A small audio frame classifier, trained from scratch.
Model: 6.96M parameters, activation gelu, layers 12, width 160.
Training: soap at rate 0.0029, 3400 steps, batches of 64, held-out accuracy 99%.
Data: trained on synthesized solo parts of chorales (CocoChorales), 39062 training examples, 5.6 epochs.
Rows from block 8, named by matrix and row number. Each number is 128 + 24 x the weight over its row's rms, rounded and kept within 0 to 255. All counts start at 0. Numbers have three digits each. After the name is the row's rms in percent of the matrix's.
# fc2: second MLP down (model.blocks.8.mlp.fc2.weight, 160x640), inputs 0-91
fc2.13 104:131172075160171108127154121152065155126149117097096141104117120090107119133116102124083110167142111133125119145150137136126114126130106143118129113132138113132115127141142144141145104170116085148126118175135129113108130162122102129117148100113109132110112128069168092132126127
fc2.14 105:164113127148106132123088108106101090148146118146117117135158088104133143115138119149137149128117161121150119142134128109103126172145126118094163124139119126104122139139172104112137138129152141150122143123109166123119157125103105166126114131157135132150135114124113158112143112
fc2.15 102:119145127115099159104141124094132121163155170122118111084126125107129097128147094126130120123093095157101168056154146130130097170165066103128125108106126074152139128114109137126112151119111075164139126168158138105121121132112129098123128139118107140130117095132123185162145115
fc2.16 093:114162112116100117120151126119112132134114123148108106091166104097131144111113075129156126170104100103126122053139130178143135093086086127098102158110156173132077125121073102121135129116157110099127095147111152167136180106090108123171125122114088111106190108111111104106151127
fc2.17 095:119126093113152106138138113075122153136174173121116132153110159112123125114152146116120130095112126113116169130147117099131116155109083110131122131115094143136164125102114123147130165098085137123153140110147138110123111099142141124104108190119135122109159090104158127179143093
fc2.18 101:104137128133172120106151121114160167117117151125139125127115099120139159151136147112119147126133147160139129131137144116174140082112124146111128097127128130128136173137123121120099159095100106096118139110128157139153145111116154132127151107143134146131144122130138128129133128
fc2.19 094:145136093090135158099173145099089096126121097110112147141125161092163137143110068119136125117123154145158130149132144137145084141136151139139173092121113093131074104117139109117118141088100182131164098142120167128160121144115127111135103127115088150087120149117127124127077133
fc2.20 104:099159135176133115161184140151115171121106114127162167112141116151109082155184184149138109144124155094104120187106101098126185109121109125103082154120131131119121106104108098138132149108111137137129104122162136097114092119103150171124116154126121100124123132140139145131119115
fc2.21 104:116142142157137100160182119121128104129096133154078128084146140116109122125128128113088153124155118136099104205124156104114147179109122130119147140098068082153084119128150123119095123128149081149161172173136131112138134106138112068127140111099135142128125124131095155158094136
fc2.22 102:134130162111146137204091169165124154146149164106183152127127096111130089117154103110100072139109100104134061158114137131113112137143125089127137163113135113096142134158143188144084135155148130142160117142119090161131102149139097139135145129122097138128112136147100106103134126
fc2.23 096:104097162099153134118119127130110139125133117116133129120090119119161143138112156091085118091150140108080142115112140148135102142127150120093127095080123135135131140142145102102141142073136133127085131145125131109127160086120092177121179094146116150129089101134110136111155131
fc2.24 095:114184145112138144101158089096182131105153114114134119147123147137144108089115132113134119107104117156129176171105097157156093121151113144106119128136100116173095105111061135143133095168165108107159113129129127138164138170124138091135137167126093139148156123133133145183126146
fc2.25 102:152117193132093127111110102111139102159103121128167130084123138122143102160160109098127089155159167150138134141129138164163130137140158118124149112176129097152153141095137118129097112162100131185151135144144109150146135144144110116143107141140154101142153141117115114107096119
fc2.26 106:108140130130117149122140116174128121112127138116144136144141131107151127145122177118147071135131182169131151113192126157178123090064121118108169152171068163132122102188157121139146111147148106114114151133126101138167157130165179136133119157119114113139155114115102130138122098
fc2.27 097:145142119169102143101098148139123085127127099151150094134114092133131131109137124119137072111147120136107134110153125112090141137122130129149141106128161148135141094144114117139145149115110116146098128106080139139116163105118170114147132138115122136141152096097119140102132081
fc2.28 096:129120133130148125114161091148124110131133092124144099093119106116096154087149153147144125122067099117125099127161101098120117148125134125129113150128122155129098144131124127094165129121140176117173159120121135175116133105126150103104166134137084115174089126146133106115140157
fc2.29 104:143104109094124125121136103128090161119123075135115144117148128138128100132119104119101125172108116162143136118126128117101118215155141084131140093124103105133152149153116109127126109129141161136121098136122138137105129149168095138135126089165091113123116120109113134152123102
fc2.30 102:122141121138176160115091114144133100129090166103132186126106164122099145142109145144112147108145119131146132126143118144140127122108175145094098143087112142136169078171121119105110163110189145137184145129123126099134123114120108136122102131121138140128123085155089103117107164
fc2.31 100:123127094167166118127123080147147141153131123127126138110170122161113122136118131133124139161125111157127094140093112091127120119165138098116124153187102147153166110144165103116092100110152106158123139149144134085127116134151133152136107084163125159149084123131135129118145164
fc2.32 100:145157100122180159123141195109097126129096128129107142136106116134118145152105127113161148148162106149142122117147124142145171134129175125170129159137145106158102158110138089113121153153139151166125101133138145112125112114104106073160118137119140161135139165140096129116078107
fc2.33 101:129089127093088096155101126131123121135124094178144102114143123100147122156122136097129110136126142098150114119115115171092096167149140169123126155140156123118143198126144131125148102142143091128126123119139111146102104112105095160128122166134171129184115124127104089083141116
fc2.34 098:120139132168128123149148153140108122128116100145165123093104096103145112165139143111107124136125142091158132130167168125198160129127164101160121166109150103129113082077111109149129140090103107160086143121167133168128146128132126116110162135130090110108080100102170153171116125
fc2.35 098:095106130140167093078152126104119154119128125118145154096101154128166153133084131179130108138143114139130107113153117126127137149150157119102111103132148110106116157156091116135138103158155109092127087123079110114114182116136142092149095145146122129090090127086150111158114178
fc2.36 096:171118107090153140131127122137141186158143147114146137144094139141108112144126153114145126162158121114134109099143105152121102097110149118129080086118113142143176189120120115144135148158136116141138099128125142175102148155124148117128105109151136124144139160173125091123114103
fc2.37 100:144100130071116103121142154118107144148109126153108159150172126108136143168134171146133116154141121179188130120117137153115146113129122176134116133106124117081150136126139152161147110129123144063122130103136125152138106134122107144126088123125122134099147145127128120140087149
fc2.38 093:117131148143109171127124139120159136134074137146143118120135154152106117135119101128147136095118149104144152120088099124088171170147127110166122120100151162156147115116110149131117137112128115130136136109114154127140143092094052129139103154137129098139101125120114127167125124
fc2.39 101:125112126142122158120136175142063115141108105144120166117099124108107113150124098154139129111138104127176209135118122174154143136132120104090130125120111165100066083112152094148112135105083148160153125150145129152140135132121139118153105113149101130110089174149151129161136119
fc2.40 105:124120132130106135123102144118152090105118148143123114164156107138129126155096179125180139132102183129141092134150158143126115147149156129124154118148123103083122183096084096167124106141093159144106134143198152143130144142134138112136099134150168146135091136151108160170168060
fc2.41 101:154195107107114131127134124110134105165105155164174145146153143158127149137069079138128151123095134119163100099122186135126096123166124133127097139202140126154159125137154138124141068130114103141122164129092121108105134130114145115125108100127178146124129125114160142109171132
fc2.42 102:128143089096109133108122107127116133102140079131126129127153104127111128138113094103132147138132131121141153151137118110113133126129123163118137118078120122135092154125085194146120111119138151141117111111085121115152134106125115153115137130155108164086100086125135144161119129
fc2.43 096:162147119121117142154099095106129102138107124129095126151144142110095116141182094145113163116147131089108125129148108113155103137110152099122124136125095125112137138136147098144145125174168149140136143156130136117101122118124102094161130178100148157131149141127132133122100147
fc2.44 108:119125126113163090147124123113115114141121154149124159153132136147113138148112102121138119089131130102133086105143127111126135119121135145126125153117130119115126130124126079131110104114144116123147119124124121142112103127150130146130166137162160126124134136138121138110125145
fc2.45 100:117126112134142135117151138138157151104138128166104172146109116134153169102150092141136128073133150138118180144161135096107128166152087171145096149099157124133130112101139117167117124109164117147110139119081119151154078119084114157109121160095127118116159123111137104133164112
fc2.46 104:136147138143148155176087150118127150130084127111153115122144122119122136136116098135120102088133109122097185126135148132113095109136149141140098071094140146136115076114143087130124116121125151100145151116129121163153140127137118117164121113148116112100134131123143114100093123
fc2.47 098:104131114128124085130092162111120133108135114137164122127126155138132157108089137128102136123094131166178132169134141104142119150139107151163161144159154114128103154104145112124115113128112108108137121113157110116143132118139145109110121141097108132140099162103099137109085167
fc2.48 100:147138121198158127140150154164124164170148140086152119140139113124146123086138132135127116124102159143108133152132142136161114086091103115124146162134139132070158196110134142150141168113105117093127152153135128134124135150116138117104116100156084104120144104148129118134126106
fc2.49 102:147109157172137092117134100122176138155099093146114113116156154113157119180131138136131176119149085118141089142155125134134137117164122152127145101101088140115107090191134171113174148155151142145133138134189157071189167087142136134118116114142131132159153135120138137118103146
fc2.50 103:159140152138171148129111127094140163104131157138150124135106127124140108125118076141137104150159144092118165108123098111095141125098138134099114126137161118155152159153091122124157092135129130142116157140125139117126124098140116129145099130118120090136143138135134086176159118
fc2.51 100:148099124097122113114162175095108137104126152192130102154119102171098137114141130099099145080165132168142150154139084166128065175124114133141112165104117107139162152103153134128125137148162132145171123129131126099119148137091115084128122117133155097103121155139142156102144155
fc2.52 103:168115128174117119162106098151157082115093146097120106111133133111104126130141081149146094135129104150164101104127136121119127106119129106135164101121106116128118182134156182176113114116119130122149108116109112061104120128119139127125113142145121156114142109106143113139132118
fc2.53 096:191129124131092123136140136143110100179152127109115143098146108095095115136133133141130159111119157085139126091148140169121164113112141111094125149135099126146131108126183108105123090139124114128136140144120121098112128149109177100145104177119145161154116135138165173145114134
fc2.54 099:134111115108119145117158134139125134110150148126115106147116126155137145167095090103106131100138165153151090157156105103128141152105117113140178119171126152105117114098138131131056165144156112171122138089101106123119107152133078155093117139105132096162122117107147090125098133
fc2.55 106:196126160133134117087106121138131111111156131085148115148120133114131097090099125143144142121151198113107119113097128118156129140112117174126101105116123075134115133107138149157114159140124122121134151111106098161159104119133112124134151133134161111154140136137108161142133145
fc2.56 098:114122148142138118133121121082151125145146081150134089189150107139127112140156150123163072145128103103151121090094124186146107119146159108137130124126164101119134136126162099188100132139127075104106109126161070168123136100139079137139113127146133162125104126108134147133123123
fc2.57 095:169115155127127127114135156129082126105127151122069071093127122106155169112122141108143149134148130163109093071176126130131118125113105147094113121138162159134162180102136112145113150076151140114123141161109147124109160093165119193179144124094141125119166099133158134167124084
fc2.58 102:175093089154147151145159145152109113134158141123118149135141176148098165094155157148115160141129111158135140141139116096152087109116124132105134145132114108158143111119149131118144094132107146144112114149145090133116133130117168118108172130109160151147100104115126106128119148
fc2.59 097:150120154079139087157117140102148135111079154112105105154097118131160153148130123144084160143135090155155161156123150148130132094112139169099143127115119118118124161079126112141125118133164105161128156128115149116145143086101111171107096162123112155142128098118099136159108107
fc2.60 099:121138138147140164138177138153123110097086116145124094133156119118122108093116120123127126112151125153103128151127151126117129113124123155161116130139138115148096156140169138146130087144154133120159121165152097081136140170132120147130124106121105123118149090136126205115119124
fc2.61 093:141077150087138145123120187103114073121119122156107074127110156116123083170087099139141140125133157119142105078172088117147145125141104133165109164162130111155119110082103081128128158137166085096114154098129185122130115163129112128149139124098094141113125118145151167130159124
fc2.62 101:125120156088118133124106103081099134134123133122123125142119102122150110129096115130119107169124095099073123134120163112130118186114112139109146111136116142134142086074138125106125087144118145123112103147170110130119168103113104088113113190115135118179099135105156107124177129
fc2.63 101:190108116145123177134128097169096108166144119107118132156158175178203157091114101139137110119154122144162143113109099169151123113137101134176149145110193162082072143142175150134111126145129130154121186156146119133134146108133148159134119194139164133084177125127173116101151126
fc2.64 100:074142131106154175154104149113109139131126151129169147150136152117135138157170134150098133166116114142133166161169120148117153153167140164119112085116151163120125112072093089136118126131140192138117172160111142120091154137136131139146122161122107155113155126154149129144129136
fc2.65 102:137132107122143101164145138115135146083094150135126142126126093116138181157142155125098137124099110153113109146136163125097150184157126164124121118152121120108136118162173118176144115130152156151112152139152162130128110104133131143109145145124131105137107098158168129121134129
fc2.66 101:090140085154145139077178097142129170152105116144165083138111125096118140124138146152129136126092122177108132124112117106147113169119123114122132101100123094149070139123141119096144085106099100131164143119100158127134132118123169088134126107116105139118151067100136147085097162
fc2.67 105:149114132096127091088089114135123116109090119137081141155118139122104125146154103133127125141159160091144126145099165111111187097140074088118132102113144114117147129118143136143099162127155103164140115093137158139113132135100102172103098110109136141133140127109138152159107075
fc2.68 104:126127129129092132094144161158115140154124135142151126188135158153136134130164128120149112128115125141152155119100132131130155184185119180148128119100130120104096116131159113127124157126147119113131164138144141121118134140150114136128139083110124083108111113092144158169118128
fc2.69 107:141153089154205115114121132132129110144131145102133126114166143121143102095114144126129130109110119167119108144131152114105115148131143107107139138158112155154136078122126071147120140152143130158113142103120111096117124122147110122133102139135134108144131152126115156112149084
fc2.70 099:107145083126134087108085116184107143152118134140119137128135098121116133140172117116150146135103119137111138142133071130121142171119128146127133145076084165114105132118127090080118156124169146110099134148095143119140135112082088123166155149112131085123135128151130163163131132
fc2.71 102:103119114092115141127095105095137172124125120102115138146163123112129120108123090118149142124110152119123128090146152175147114132119107098124143147157120138118161123138077085123138140174116120099145126122168147148158103121115102165128136079133137140077106069167129129127109142
fc2.72 097:143112086142157153139168103109135095113084137099153110093122101147135134120125104135102122095109125158157135130139197141120101129102157147151170125104136139126209115118114154164110127142135115113110149131136128140116139122107128151145086119114106147126138121124116122115151140
fc2.73 106:161137123139119104126128130129131102139120125137124123118117100133107125097164125105105088138124157179139127184170148145134129142118089082127119135122107105144094121140091089118119119158154164145124127083132116130131123110132124090116115154129102132139112131122121127160110107
fc2.74 103:147130128127118124121129118089132143144117104126147156103090124132140100070136089114174096151123121115133163117138160149129090127130071115106126166115155130151130151139142151137107155098108114098136107136130044148115125127119106110149128116093113151088103099103153127147118112
fc2.75 099:124143094115125152090116119152173140158118110125144101136153116126110119126124096089105119103109078163104160146142165150137134101154103117096111147158108163110128124167093110101127119194142105108119121113109114120161169119114152133179184143094122141127118127115131130132130146
fc2.76 096:124148144127150150170116082072112146118139147164139100102113105106136128105121153137160086091132106093161144113183080098107128103155146162153137145131093131091110119105142182143140116157131101162117131109114126138123140151146165079105154124142150143116137142131151129082129103
fc2.77 103:131126119154124114180112142128185077096150118158126122144132083168135115144109139128103103133151132143138143157119095128165187093127141150106142165117142114071110119161124154121096136118109147192106085138111120085105127126158151145127147148132136129161126139150158148138119136
fc2.78 098:120128128123162127083145160097096146102135101106155151156123105175142118106103165139128117131144150130140111110155108092115101133147130155163145112102101149137108134142105108109091125095154124162088135131121150135065150112098121124106127121136118113099116126147114160154118099
fc2.79 095:120128096137117134165108131108155140141145132139137107130124149113119117111139118117116086116163139139141103142167107111107139086085090134104094121128112119156095166123095165197106125147130091142124143175129146131109136136156147102140131168137120116113098128153113096127107107
fc2.80 099:131111138158159127129124134120122115136129168134133084139157139138134103108134101137115158158111102198126148070154138116142109151154103101111146106143131133160178090162133141170095133120147124165160111142124068147111129136114154144155145082142118131138202085144140071117151136
fc2.81 101:135162164142115165122111149159166073086120117122107165120189137135114157123141122155119152158130118127125122086088109116088169096142136135161093144160161109165104184165179068088139134140142173150136163154072154058119110148175141141166082126149138131145127137136111117127128117
fc2.82 100:118144110113136101135148127155157131112161149140141143135156134108126139140073147194133100131117115152137105087116103079080134111099116131109109153115116133146107087068094137149112119107196149141135112136128124145129130155118098090134100113168103091093130107136149138158150147
fc2.83 097:141127126108131105115151156141102105141087128148155131173129115121131111153129143133133084090135149141196141152138106152093153116125156150101110133135126161156105068125112163103099152150136129127113147136135168088114145083113119091117140141137093116100077151060122105154115163
fc2.84 098:177141120092123106122147123108140124114129130115101108146135110140110097120162109166113110148128078100122138151129100147108126152141096085103172116156177146087110158138107107083106127110096153138144102119135160134162092125154100098142129134102121124114130103127148089110114135
fc2.85 107:126140144127088128154146095164164160072125119125099123127115121142117147129120122118102132168133121130116100148139134128104136100150121112103134140106134113132147069170121097162105106135134142140128079146125152124142135159099112160139105079117127117107126116118118105131107157
fc2.86 104:128125124135124150086154134147078114129150102126137161118150135143166123124107119136099155113111154110130125144062131105158096122166109144126165148085116104108082184088175176168123109117100106122108112105174108152119136113084139125142135152107115120124113133154141126145122141
fc2.87 099:103105200099144093160126117099125109105110114140140118127058098068117118147068125150133093103115127106129135142093158069131139142145076147121147156137142138176123096117133126054064089101151138122115118120142122140137125131114132090127123105115109155150197103137120166129140138
fc2.88 104:121137123172158120150139193099104114146124153106151124121090090102120116129153170169120139126089110111146118122189120143145144181160071118123121144101110138076129072107110112143096112083105107128131129114108126121144133130117104107176065095147187139141124133129140130089142102
fc2.89 097:106150115172137132141087083155102161126103099116165103105106131087148122147129152146131071128110192091166162157093118148124122130131106119171147126081142133128085125091145170158097155138127081158116098128133123109150155134142114098118146148130108140133150130109096078133183135
fc2.90 096:122099129149134163131098165165134155123112115122114149109093133116086099135114164084112149163123155129149124156104133101091112145147072088135125090142106125128143143132135147125120128124148182171130130126084094137079128165133104181113142084112139121085172067150137145142087093
fc2.91 106:146128146113119118105135116079120159113132099133154128090115088138112151152169129116152168111134092131160104140126149179168121105128098125110143134143134147120095094117124099140136137143105141126083096080146153134148071129099171162123129106126120095113118161107156148133157092
fc2.92 103:144141176129115145123130084114141163101122154181096145095114159118096122080106116119126152103156112129079119176136126126135145126121128133141124114104082103152099160125136160110138134152114115132111132108137122133141173119153129082114146121178164145151075133094090101126133158
fc2.93 098:161093109129139144131114163114162111154197161139099106134143100160167155100165173137131158174116119141053139168112117129151152102103122113110118133149152152129169117169093098152150141101110114151113112149191140062131159126111117097102134153138118127141117156155151183100146111
fc2.94 104:117109106137121151121134138123128145123128112152128157137131089117091156129174104155148115140082076147127128146103116133107123116105069146113114151136165127133132121136145132138111126092143153139132124085130100076131107098110120083111127139134098127158136129128104127146155151
fc2.95 099:169137168140098157104122129163164130077120106126131153071127150126116148106140139104111131105149102085092140132123127162121126101154094136142133126110173120118101128133130125128172107120151157120114126085147106112140135132118153118141106131163120116122132142115127113143145105
fc2.96 095:115101095116154170122131138112149152101119124101136095125175171143138150152127098173118105168155148114151118159103117103113129099130108202158140105162152134146111140099145159161119129130124108116157137175069065172146136135095112148116137137148158175127137124157119092125154118
fc2.97 100:145125144140137126112156136153077121136169153108173107135168174140137109087097140134148108154120096092118149093129107163101141091112143097135145134132135101183096172113126122098146159121093115102113153143180144128107117140118135129103129106110161148151122129155127161096158106
fc2.98 101:156107120163126160136096106153128150108136096118107162113087090104125105127093175128138120131137146106166189179101129090100144159123070137132169158107138104094126112127167143172095090152120097117136111129174086161158084161089104148109131119100145140121133108134137134171148110
fc2.99 097:151125117138135063132131145140153125124142114088101139132120143116119153157126158114136166106125110157140090160147109158148133095155096146094105132160178137117128157189138117116113115176146095104127129147147161090130140188117107132103108115168140118121150149111146099144132160
fc2.100 099:139161116082111119115110160137116127096147113125142098161127119120167170170106137129122126159092129125090108087109134075133171144140132156171125148105081105127104105115068112145133083115144119107119178134094138160110144119136095158131128112129131148114151120188129122130101114
fc2.101 097:134101109128129129083094119124153104122153076153121130150125131129119132123122127125160151146138162090161094117123167098155149133108126123158119123162123120139126158132106094124103112148164112163155145156164138106163123123172141101167131088143131131142145127118109110137094111
fc2.102 101:104116098122157155115099135139131135131126133123132168113145121097111143143143144095119109103100165074110157150103142135096147134164183098123107164100105109131136126209142109105131150149091122123139056110147127114109104123143103173097152109126145119139131140135103124148124131
fc2.103 103:128135104141101120096133147162098175135130109122139114122101154152162132133105128158099131103146112169131115126137131083134141130099077123161070120110123163133117140121141066145157134142111129114111141120125113134116113127120140138125069133123134118122106102115130138123081152
fc2.104 104:135123111145122132120186105090110130147119142144147129114132140126096157154130106130158128116123142104133149196126127131129143127152129102102123115123095115131074130115159119136122113106084138108084113151123087068143156120136128110099092093131097112131154102096121096134121167
fc2.105 096:135109164100130137090097096108125134126134113113143134070115121124112129116141135127143132089160150065118158124171082128098132123114150177089139163130095140130124111161178142177130106149136119203126148130138133113110126062110144098158132133161111125118073135113161169094133138
fc2.106 095:150121142130142109129162077135123154120121151106115137076099123127132151115106131157117131114149158146158154174155131117167095126116090128106168101170141098153089090128135103134139117162136142148090153171132092137136119126136143085077087148126105126110121133085138146107167152
fc2.107 098:144097096081176139107148111065153087096140126120141174109163144126136177105095116110127178107086194111114183074084107149067110127119148154094140121106112133129069134145083114138128157118071149109109147106138158167103146123100102142129056130133144090173100084124115143135166168
fc2.108 099:130142122084137117116166137168083164159096103106144137123156166148111134153089124102127111145144108141173102152132129150090152115113145144160142081114135125151086116130094123139089107123133129090116121136144129177123105129117142114165120142078069135120172107130113079102097122
fc2.109 098:153156118078140178084118143143085096133098132082127098168105133115130131133117154106100089128110131160108185138126148150166137157124146143138101118137107121128124151142103100088137154094124131088158136137125088119147128142078133118155117151093092144145133130127107111124112132
fc2.110 096:122127142112159111133094147152137166130121128132124126112143147106126101133173154128126109161163103128151107167110117134106142123096112076068147155155132104128140109127143132139145148131139127122146098159178136110119126126105133152155127115183126107164139108159149149163117202
fc2.111 100:127142106127142147124183094138145158139128161103158139112143142128140122086106093144109151138100180148086172133113114120135149106175157139127139138102112106140213137144135127136106132159126118141126153127164066115108146096161166116160141155146146096137138137137126132118133098
fc2.112 102:113132151190112138096147117118126129103104129133096074118148159156137126139160124137134132145104113126119064147102158192114133137197082116135114132114146109135128124163155113109133144104148137140138103146161122127129196128105114125091171161124113131116092144149098109101140115
fc2.113 092:095114139144096096138138139131114145139108144127175085151134135125091133139121151098170096111097094111130146135160125158109130110137136149116074129119045161144143084173077113133149124157145111147124128114168103118158164081143171149132131144105130144126146139089111100111166159
fc2.114 096:144144110081134165133142146149104053140146133125116090162133099163120131123118127117136145149097134168149091111117092130130114120118100108161111171057141084119116152160124155150124130108095126159141132103106073127128110146159146137139136114094157103115119083112140086137110137
fc2.115 102:139142150154105094143112141083124109128128137114109151123154125147107130137177102094088149139156138158129094149110142137103083181135121133142118106124124152134140136100113119049131125099148132137133129128103156156158185103161112135101136120107135169104108140149147122145157138
fc2.116 099:157085111142126150099107128143113149154157077122136146154103096142132154124106147105114113136153106152090146151113129111124114100114148142143120144128142166134160131084133124103105091096131114171125101138160168142192121126105102151120097124102111154137131135144108157140141131
fc2.117 094:149084086126095127178138088138115104183125149142077121098076125121174113114145111139108138108138141158163086144169120158156135169101154145129078116176121116115142130134161146152162130148158113112106134119140120102121155098135154073108108111103124113124128141118173136122126152
fc2.118 100:154162149168185112169116133117125072134141121120098204102149102127145119113145139123108104146092134148135129132113158111132093152116073119127113171148159109111124138126080125095118110148122123116166095119106147159126164137141114090143117096112138134171109126157134132125093145
fc2.119 099:101168130124132097162128144163128102114112126128079160114108164135112118123121157141120140114099143143114122161160112158141144155137143116104152122127162132103150104102169113113119120088094118104159133154113167143169152132122119157092154095105146105184127146105135171137102103
fc2.120 089:143155128157120130135140107145128129132125140100112127131133158138097102096156118104152170137158126138135126115121142200136109149139144165166089143106117132125188184135128145131159128117130143126093124140104113144102121066151117093150122089085130138097141151123142106108134143
fc2.121 096:111120131108126110126114114114118170152119148111114131170126154139115121112101138140149126137111121157127101120108148090141148148156127134102129183141083145144130102116130138140111115122130105119098149108090176137157093121215132108157127068149107129146111179126099149173099101
fc2.122 103:126118135168141166128152155180157140082130147156075156097149149159167118174125179129125096136135142111075128143119118079129128107107115160079104167138133145148165162148125119124133135110197104106117117124138105115132117162151134116135086116124155103135150126130091097099126119
fc2.123 096:130145137113126147113111136095124115108135100107148159160146089115141133137122138107145125118105139130112147098094189152123116104125112094126175167133068132119139124149099111103162136092084118128131113105147126158156121118105125097143123105117119151116119128098103125122107134
fc2.124 098:162118075112174125137115100112123096123144116115153133083119133131083117101139113162157065148159109085130145110173152100104117154129132144127153145109104138141110142128116140125118147133173125134122117139087129120118133091116118141144160151134167185089104144147091106070138158
fc2.125 101:090133139146102109122133146117110109102074142133152081134126116139092123128134146090140115151138169150117112078138111155146147075104093111089116093095136096135140151130160168144120116159115141103131133134121174128138116118160085123106111089105090101124124136131154081165143114
fc2.126 098:129095126157124104152126109129111163118151134146096128130125063110153144098147119164161131141095095093138112132142120146098158093149153144098146126110110142088118130129145145151132125084127119132151102098071178104149116131112124127148115110092104089142142110157131152130105105
fc2.127 096:117124136162098126077131156101095127125125096093111143155129170112130151145103153177105098125137131099150080154131163132119112167203143129146120084133130163170148092137106103130135103129122081167137124097124118121123115158145074144080162132130141126124122107136156146148168168
fc2.128 096:158136116100101110127164148155151148142149094140134123115148147116149135068131157105126112148115125137089089112155128154144161086143166099140125131128134129110082150132102167115135127129116137161079125112134093131117125120131103133113089139136118182121119116165140133166103127
fc2.129 103:143120161082110129151109127139113121138120107126184132181121109143116115130103074118097080118100126102106106106135107135111120133147186152088135119132121168135128130146153121151122117170156125172133152139176160093164141142099147136118117126118137087148116106113125142162161087
fc2.130 104:127106084139116150101136106167153126148106124097139110128135113131113156089116109141118166134139104138099145134163102104109093114122147177155141093096089138140152064107089106122141123147102132105113166150132090111080124132140145113087140106167140102139114135142132105134124151
fc2.131 102:135150125131159107107119149107079101103137128106098109182143088121140180095131077171154140116095119118125089125115131161183102164104132147125088142108129140134146104128111107164168146131150131105098111120171106133089121121158149144171127155130100107108161137165141094129134142
fc2.132 093:088128107224121138161111131095125140085125121121107109129128116120134166116122124139106158137137174126109149174065122132102164127108131098082112131124123112108156142147106138144145116126106109151199118150147142106096138092128173175123129118134121133140102130099150122188131179
fc2.133 094:154125152120140109139161105119090115118135104143143150139116096117110148111145129108123120108144115138177121126149090134135114127108106158160125101121136112150144162135143142118163142102077078132121133151104110146118124103091153115140114148103169126154117130141156157149107128
fc2.134 104:097118144120124122143098144116127101110166094147117157097094147103139120143102147178133099137081127142133117109125134119116122106098058140136136093107124087084097096075088124136120122140105121151160112097100118107122104137152157136213126136108127133131133115111145152125128137
fc2.135 098:101147116132122124123085132108111138099123134062118128096108123113141111116109127075091059173122183106122133147145125157137109086120128119116121133140156161145114142077147118121104105125118097138142148094131122168140116102145133113131124126125122148137142150120124133160098114
fc2.136 104:157132145110112069147156096137142136116137159132087122104130137125124088176144117127112104128096142157155143101160157086143111119152145107131144122114119116176137118142110091119127137136131140146127131105161118119154147136107151144079125180126117131145149100130150101181089122
fc2.137 103:120136138141118121123152132097133121168121111134120131178145171161153161138114140119118043116145151113147155124146124129164134145117097115163124133111145128116092134121148193116091110113153145077113176132099148102127109103142105163106059132107085158113143130164136133110098152
fc2.138 100:130124184143124095129073135127118150110149160157154148092146116170092132154112162140125113137118189146111146152114124104118141147150124137147144088105154119170086126144134146141130110099155101133133135119141115119164131084137106125087133111117081133102100128143124157146137155
fc2.139 099:135114145167140127140128098133134141090137113152105133155099120106112140136110113155126156133142074138144105122108138139093125086106213105118140121132135156088108128131135121113154130093138133152134131143103096128134136155162141154146123139176162137082094132099119128089125145
fc2.140 096:148152106106100133173123117138145161131134088089128134133116125105133124109189148119130153126140156142114125116112106141140121146124120168132139106086093135112136162141136091077130117144137126109104128144126174138132132116124173156178110075135111126116076139114137137144110146
fc2.141 104:124118158143156149086114103124075166165159110128201097121099107117149146139184114139142159152108068128114130089135109175133114178122167141156140124142152161124164154171121116147106146079133114146086091136125145113090163167121146162153132109161167131088139129190117143099159140
fc2.142 100:108125135086110089110123113152114174139132124152113132108109175155110129152087113124126125130169105158108131156140112098122117114140159101131129138137105113128109092163171140164104104134129180149138108114118100143129108160188099117138137112165127131145117148109153125137104112
fc2.143 097:122165074097141118103154135112130142124120085167101173165132129119101138152115135129129165099133139109132082129157160124131156120116169161161100162122147117157180144119116130106118157128126129084115132150114087152100110120114110187136137150155121179135155144150083119156116093
fc2.144 101:135155107117107167170133139186131161121147136133142132106105124145119176134108125096115136082105144075190112090097140161143142094122205177154114115143123140134130149139118168120124121110126149118155126163078152134115125174138127135126087096155119145099152137108147111149117130
fc2.145 100:096111164158100144144133151105126124130149102124120124109120121129114118113098156111163162140158135109115124105133165128105135111123082133113124158164099136109139128132111142131093118131125121163122142131118138119133135102117107173127126120149083122148111141123183112132133172
fc2.146 100:111123096121141131076129104134114148118160132146105153136112167152145121133113128166094155133146108085087150151124108126093106155071143145137162170130123096130144181117091136129125109130135120144128134171085115177125064166105152131127140115131104101123122133113108132139105119
fc2.147 106:127160123099147149119130138116136126112109140155154146102112121136160130117173131091117126064137116104131125103126146110110175136129124134137125094135102155131121116097132140134120150153160123134116112125122139147123182124117131141136171117114135121151140124105104126122142142
fc2.148 098:130144146114087106129114103107147140111114137119123112165143144149176114069154125156133088157161160117144121128146145126165132166142132143095141126111131118140128157103145154138102173163104120129118123106153163157106119109146106126100109112134136099152146144127128131124099144
fc2.149 096:123144133115128124135117128152108133140118107104093137114095139103109191140115111098135092150113132124138131154109125170139097182122118134151066132162159183123141095105135103139129096143145162131143120089116140125168147122126090136122135064119107119154112112139114147152125107
fc2.150 103:149128105170142098145124099148123151139137093135107076129092128123163097066116079114107108121135091140116108135148094101151086142141057127142122121119116143143116135135141149116108131136119143083117116140180156130129133144118117138161145075108140117148142096152118120112152100
fc2.151 098:139109083202110150147109136130102121120117125094137149130100130149144139177032134164137152127133145098079133155181126133119182165136129127151139129060090109134114097115110115104121122147157126124119127101103113129115141126123119082145074143082110172106152161156127095137101106
fc2.152 098:107192147091145142106130089161192122120158143133146126161157144131113112126086108151106182104115144093113121123106114138106129158105095123120177108134104121110104096126151097140106099153131106135148179141104114124111169148126128124128139094105138148137133103120145129127098146
fc2.153 106:155123129152171151127149109090115128103121109144116121123095105132084127157109147124113161124121116137146123111163106130176113102146129108139168163135123124153122116106101101120143112114121121088143128166116120152138100126120102081130141127178115106132125127127157149137140122
fc2.154 102:091126098131146104146141114116133145123118125127138130105114160106155109154088099128105153102135106181114086146145168137096155160091136119116122130069097095121171126146084119150117103133128158088176161138104136133137120161124134152176121098131097109140117116156131144151087140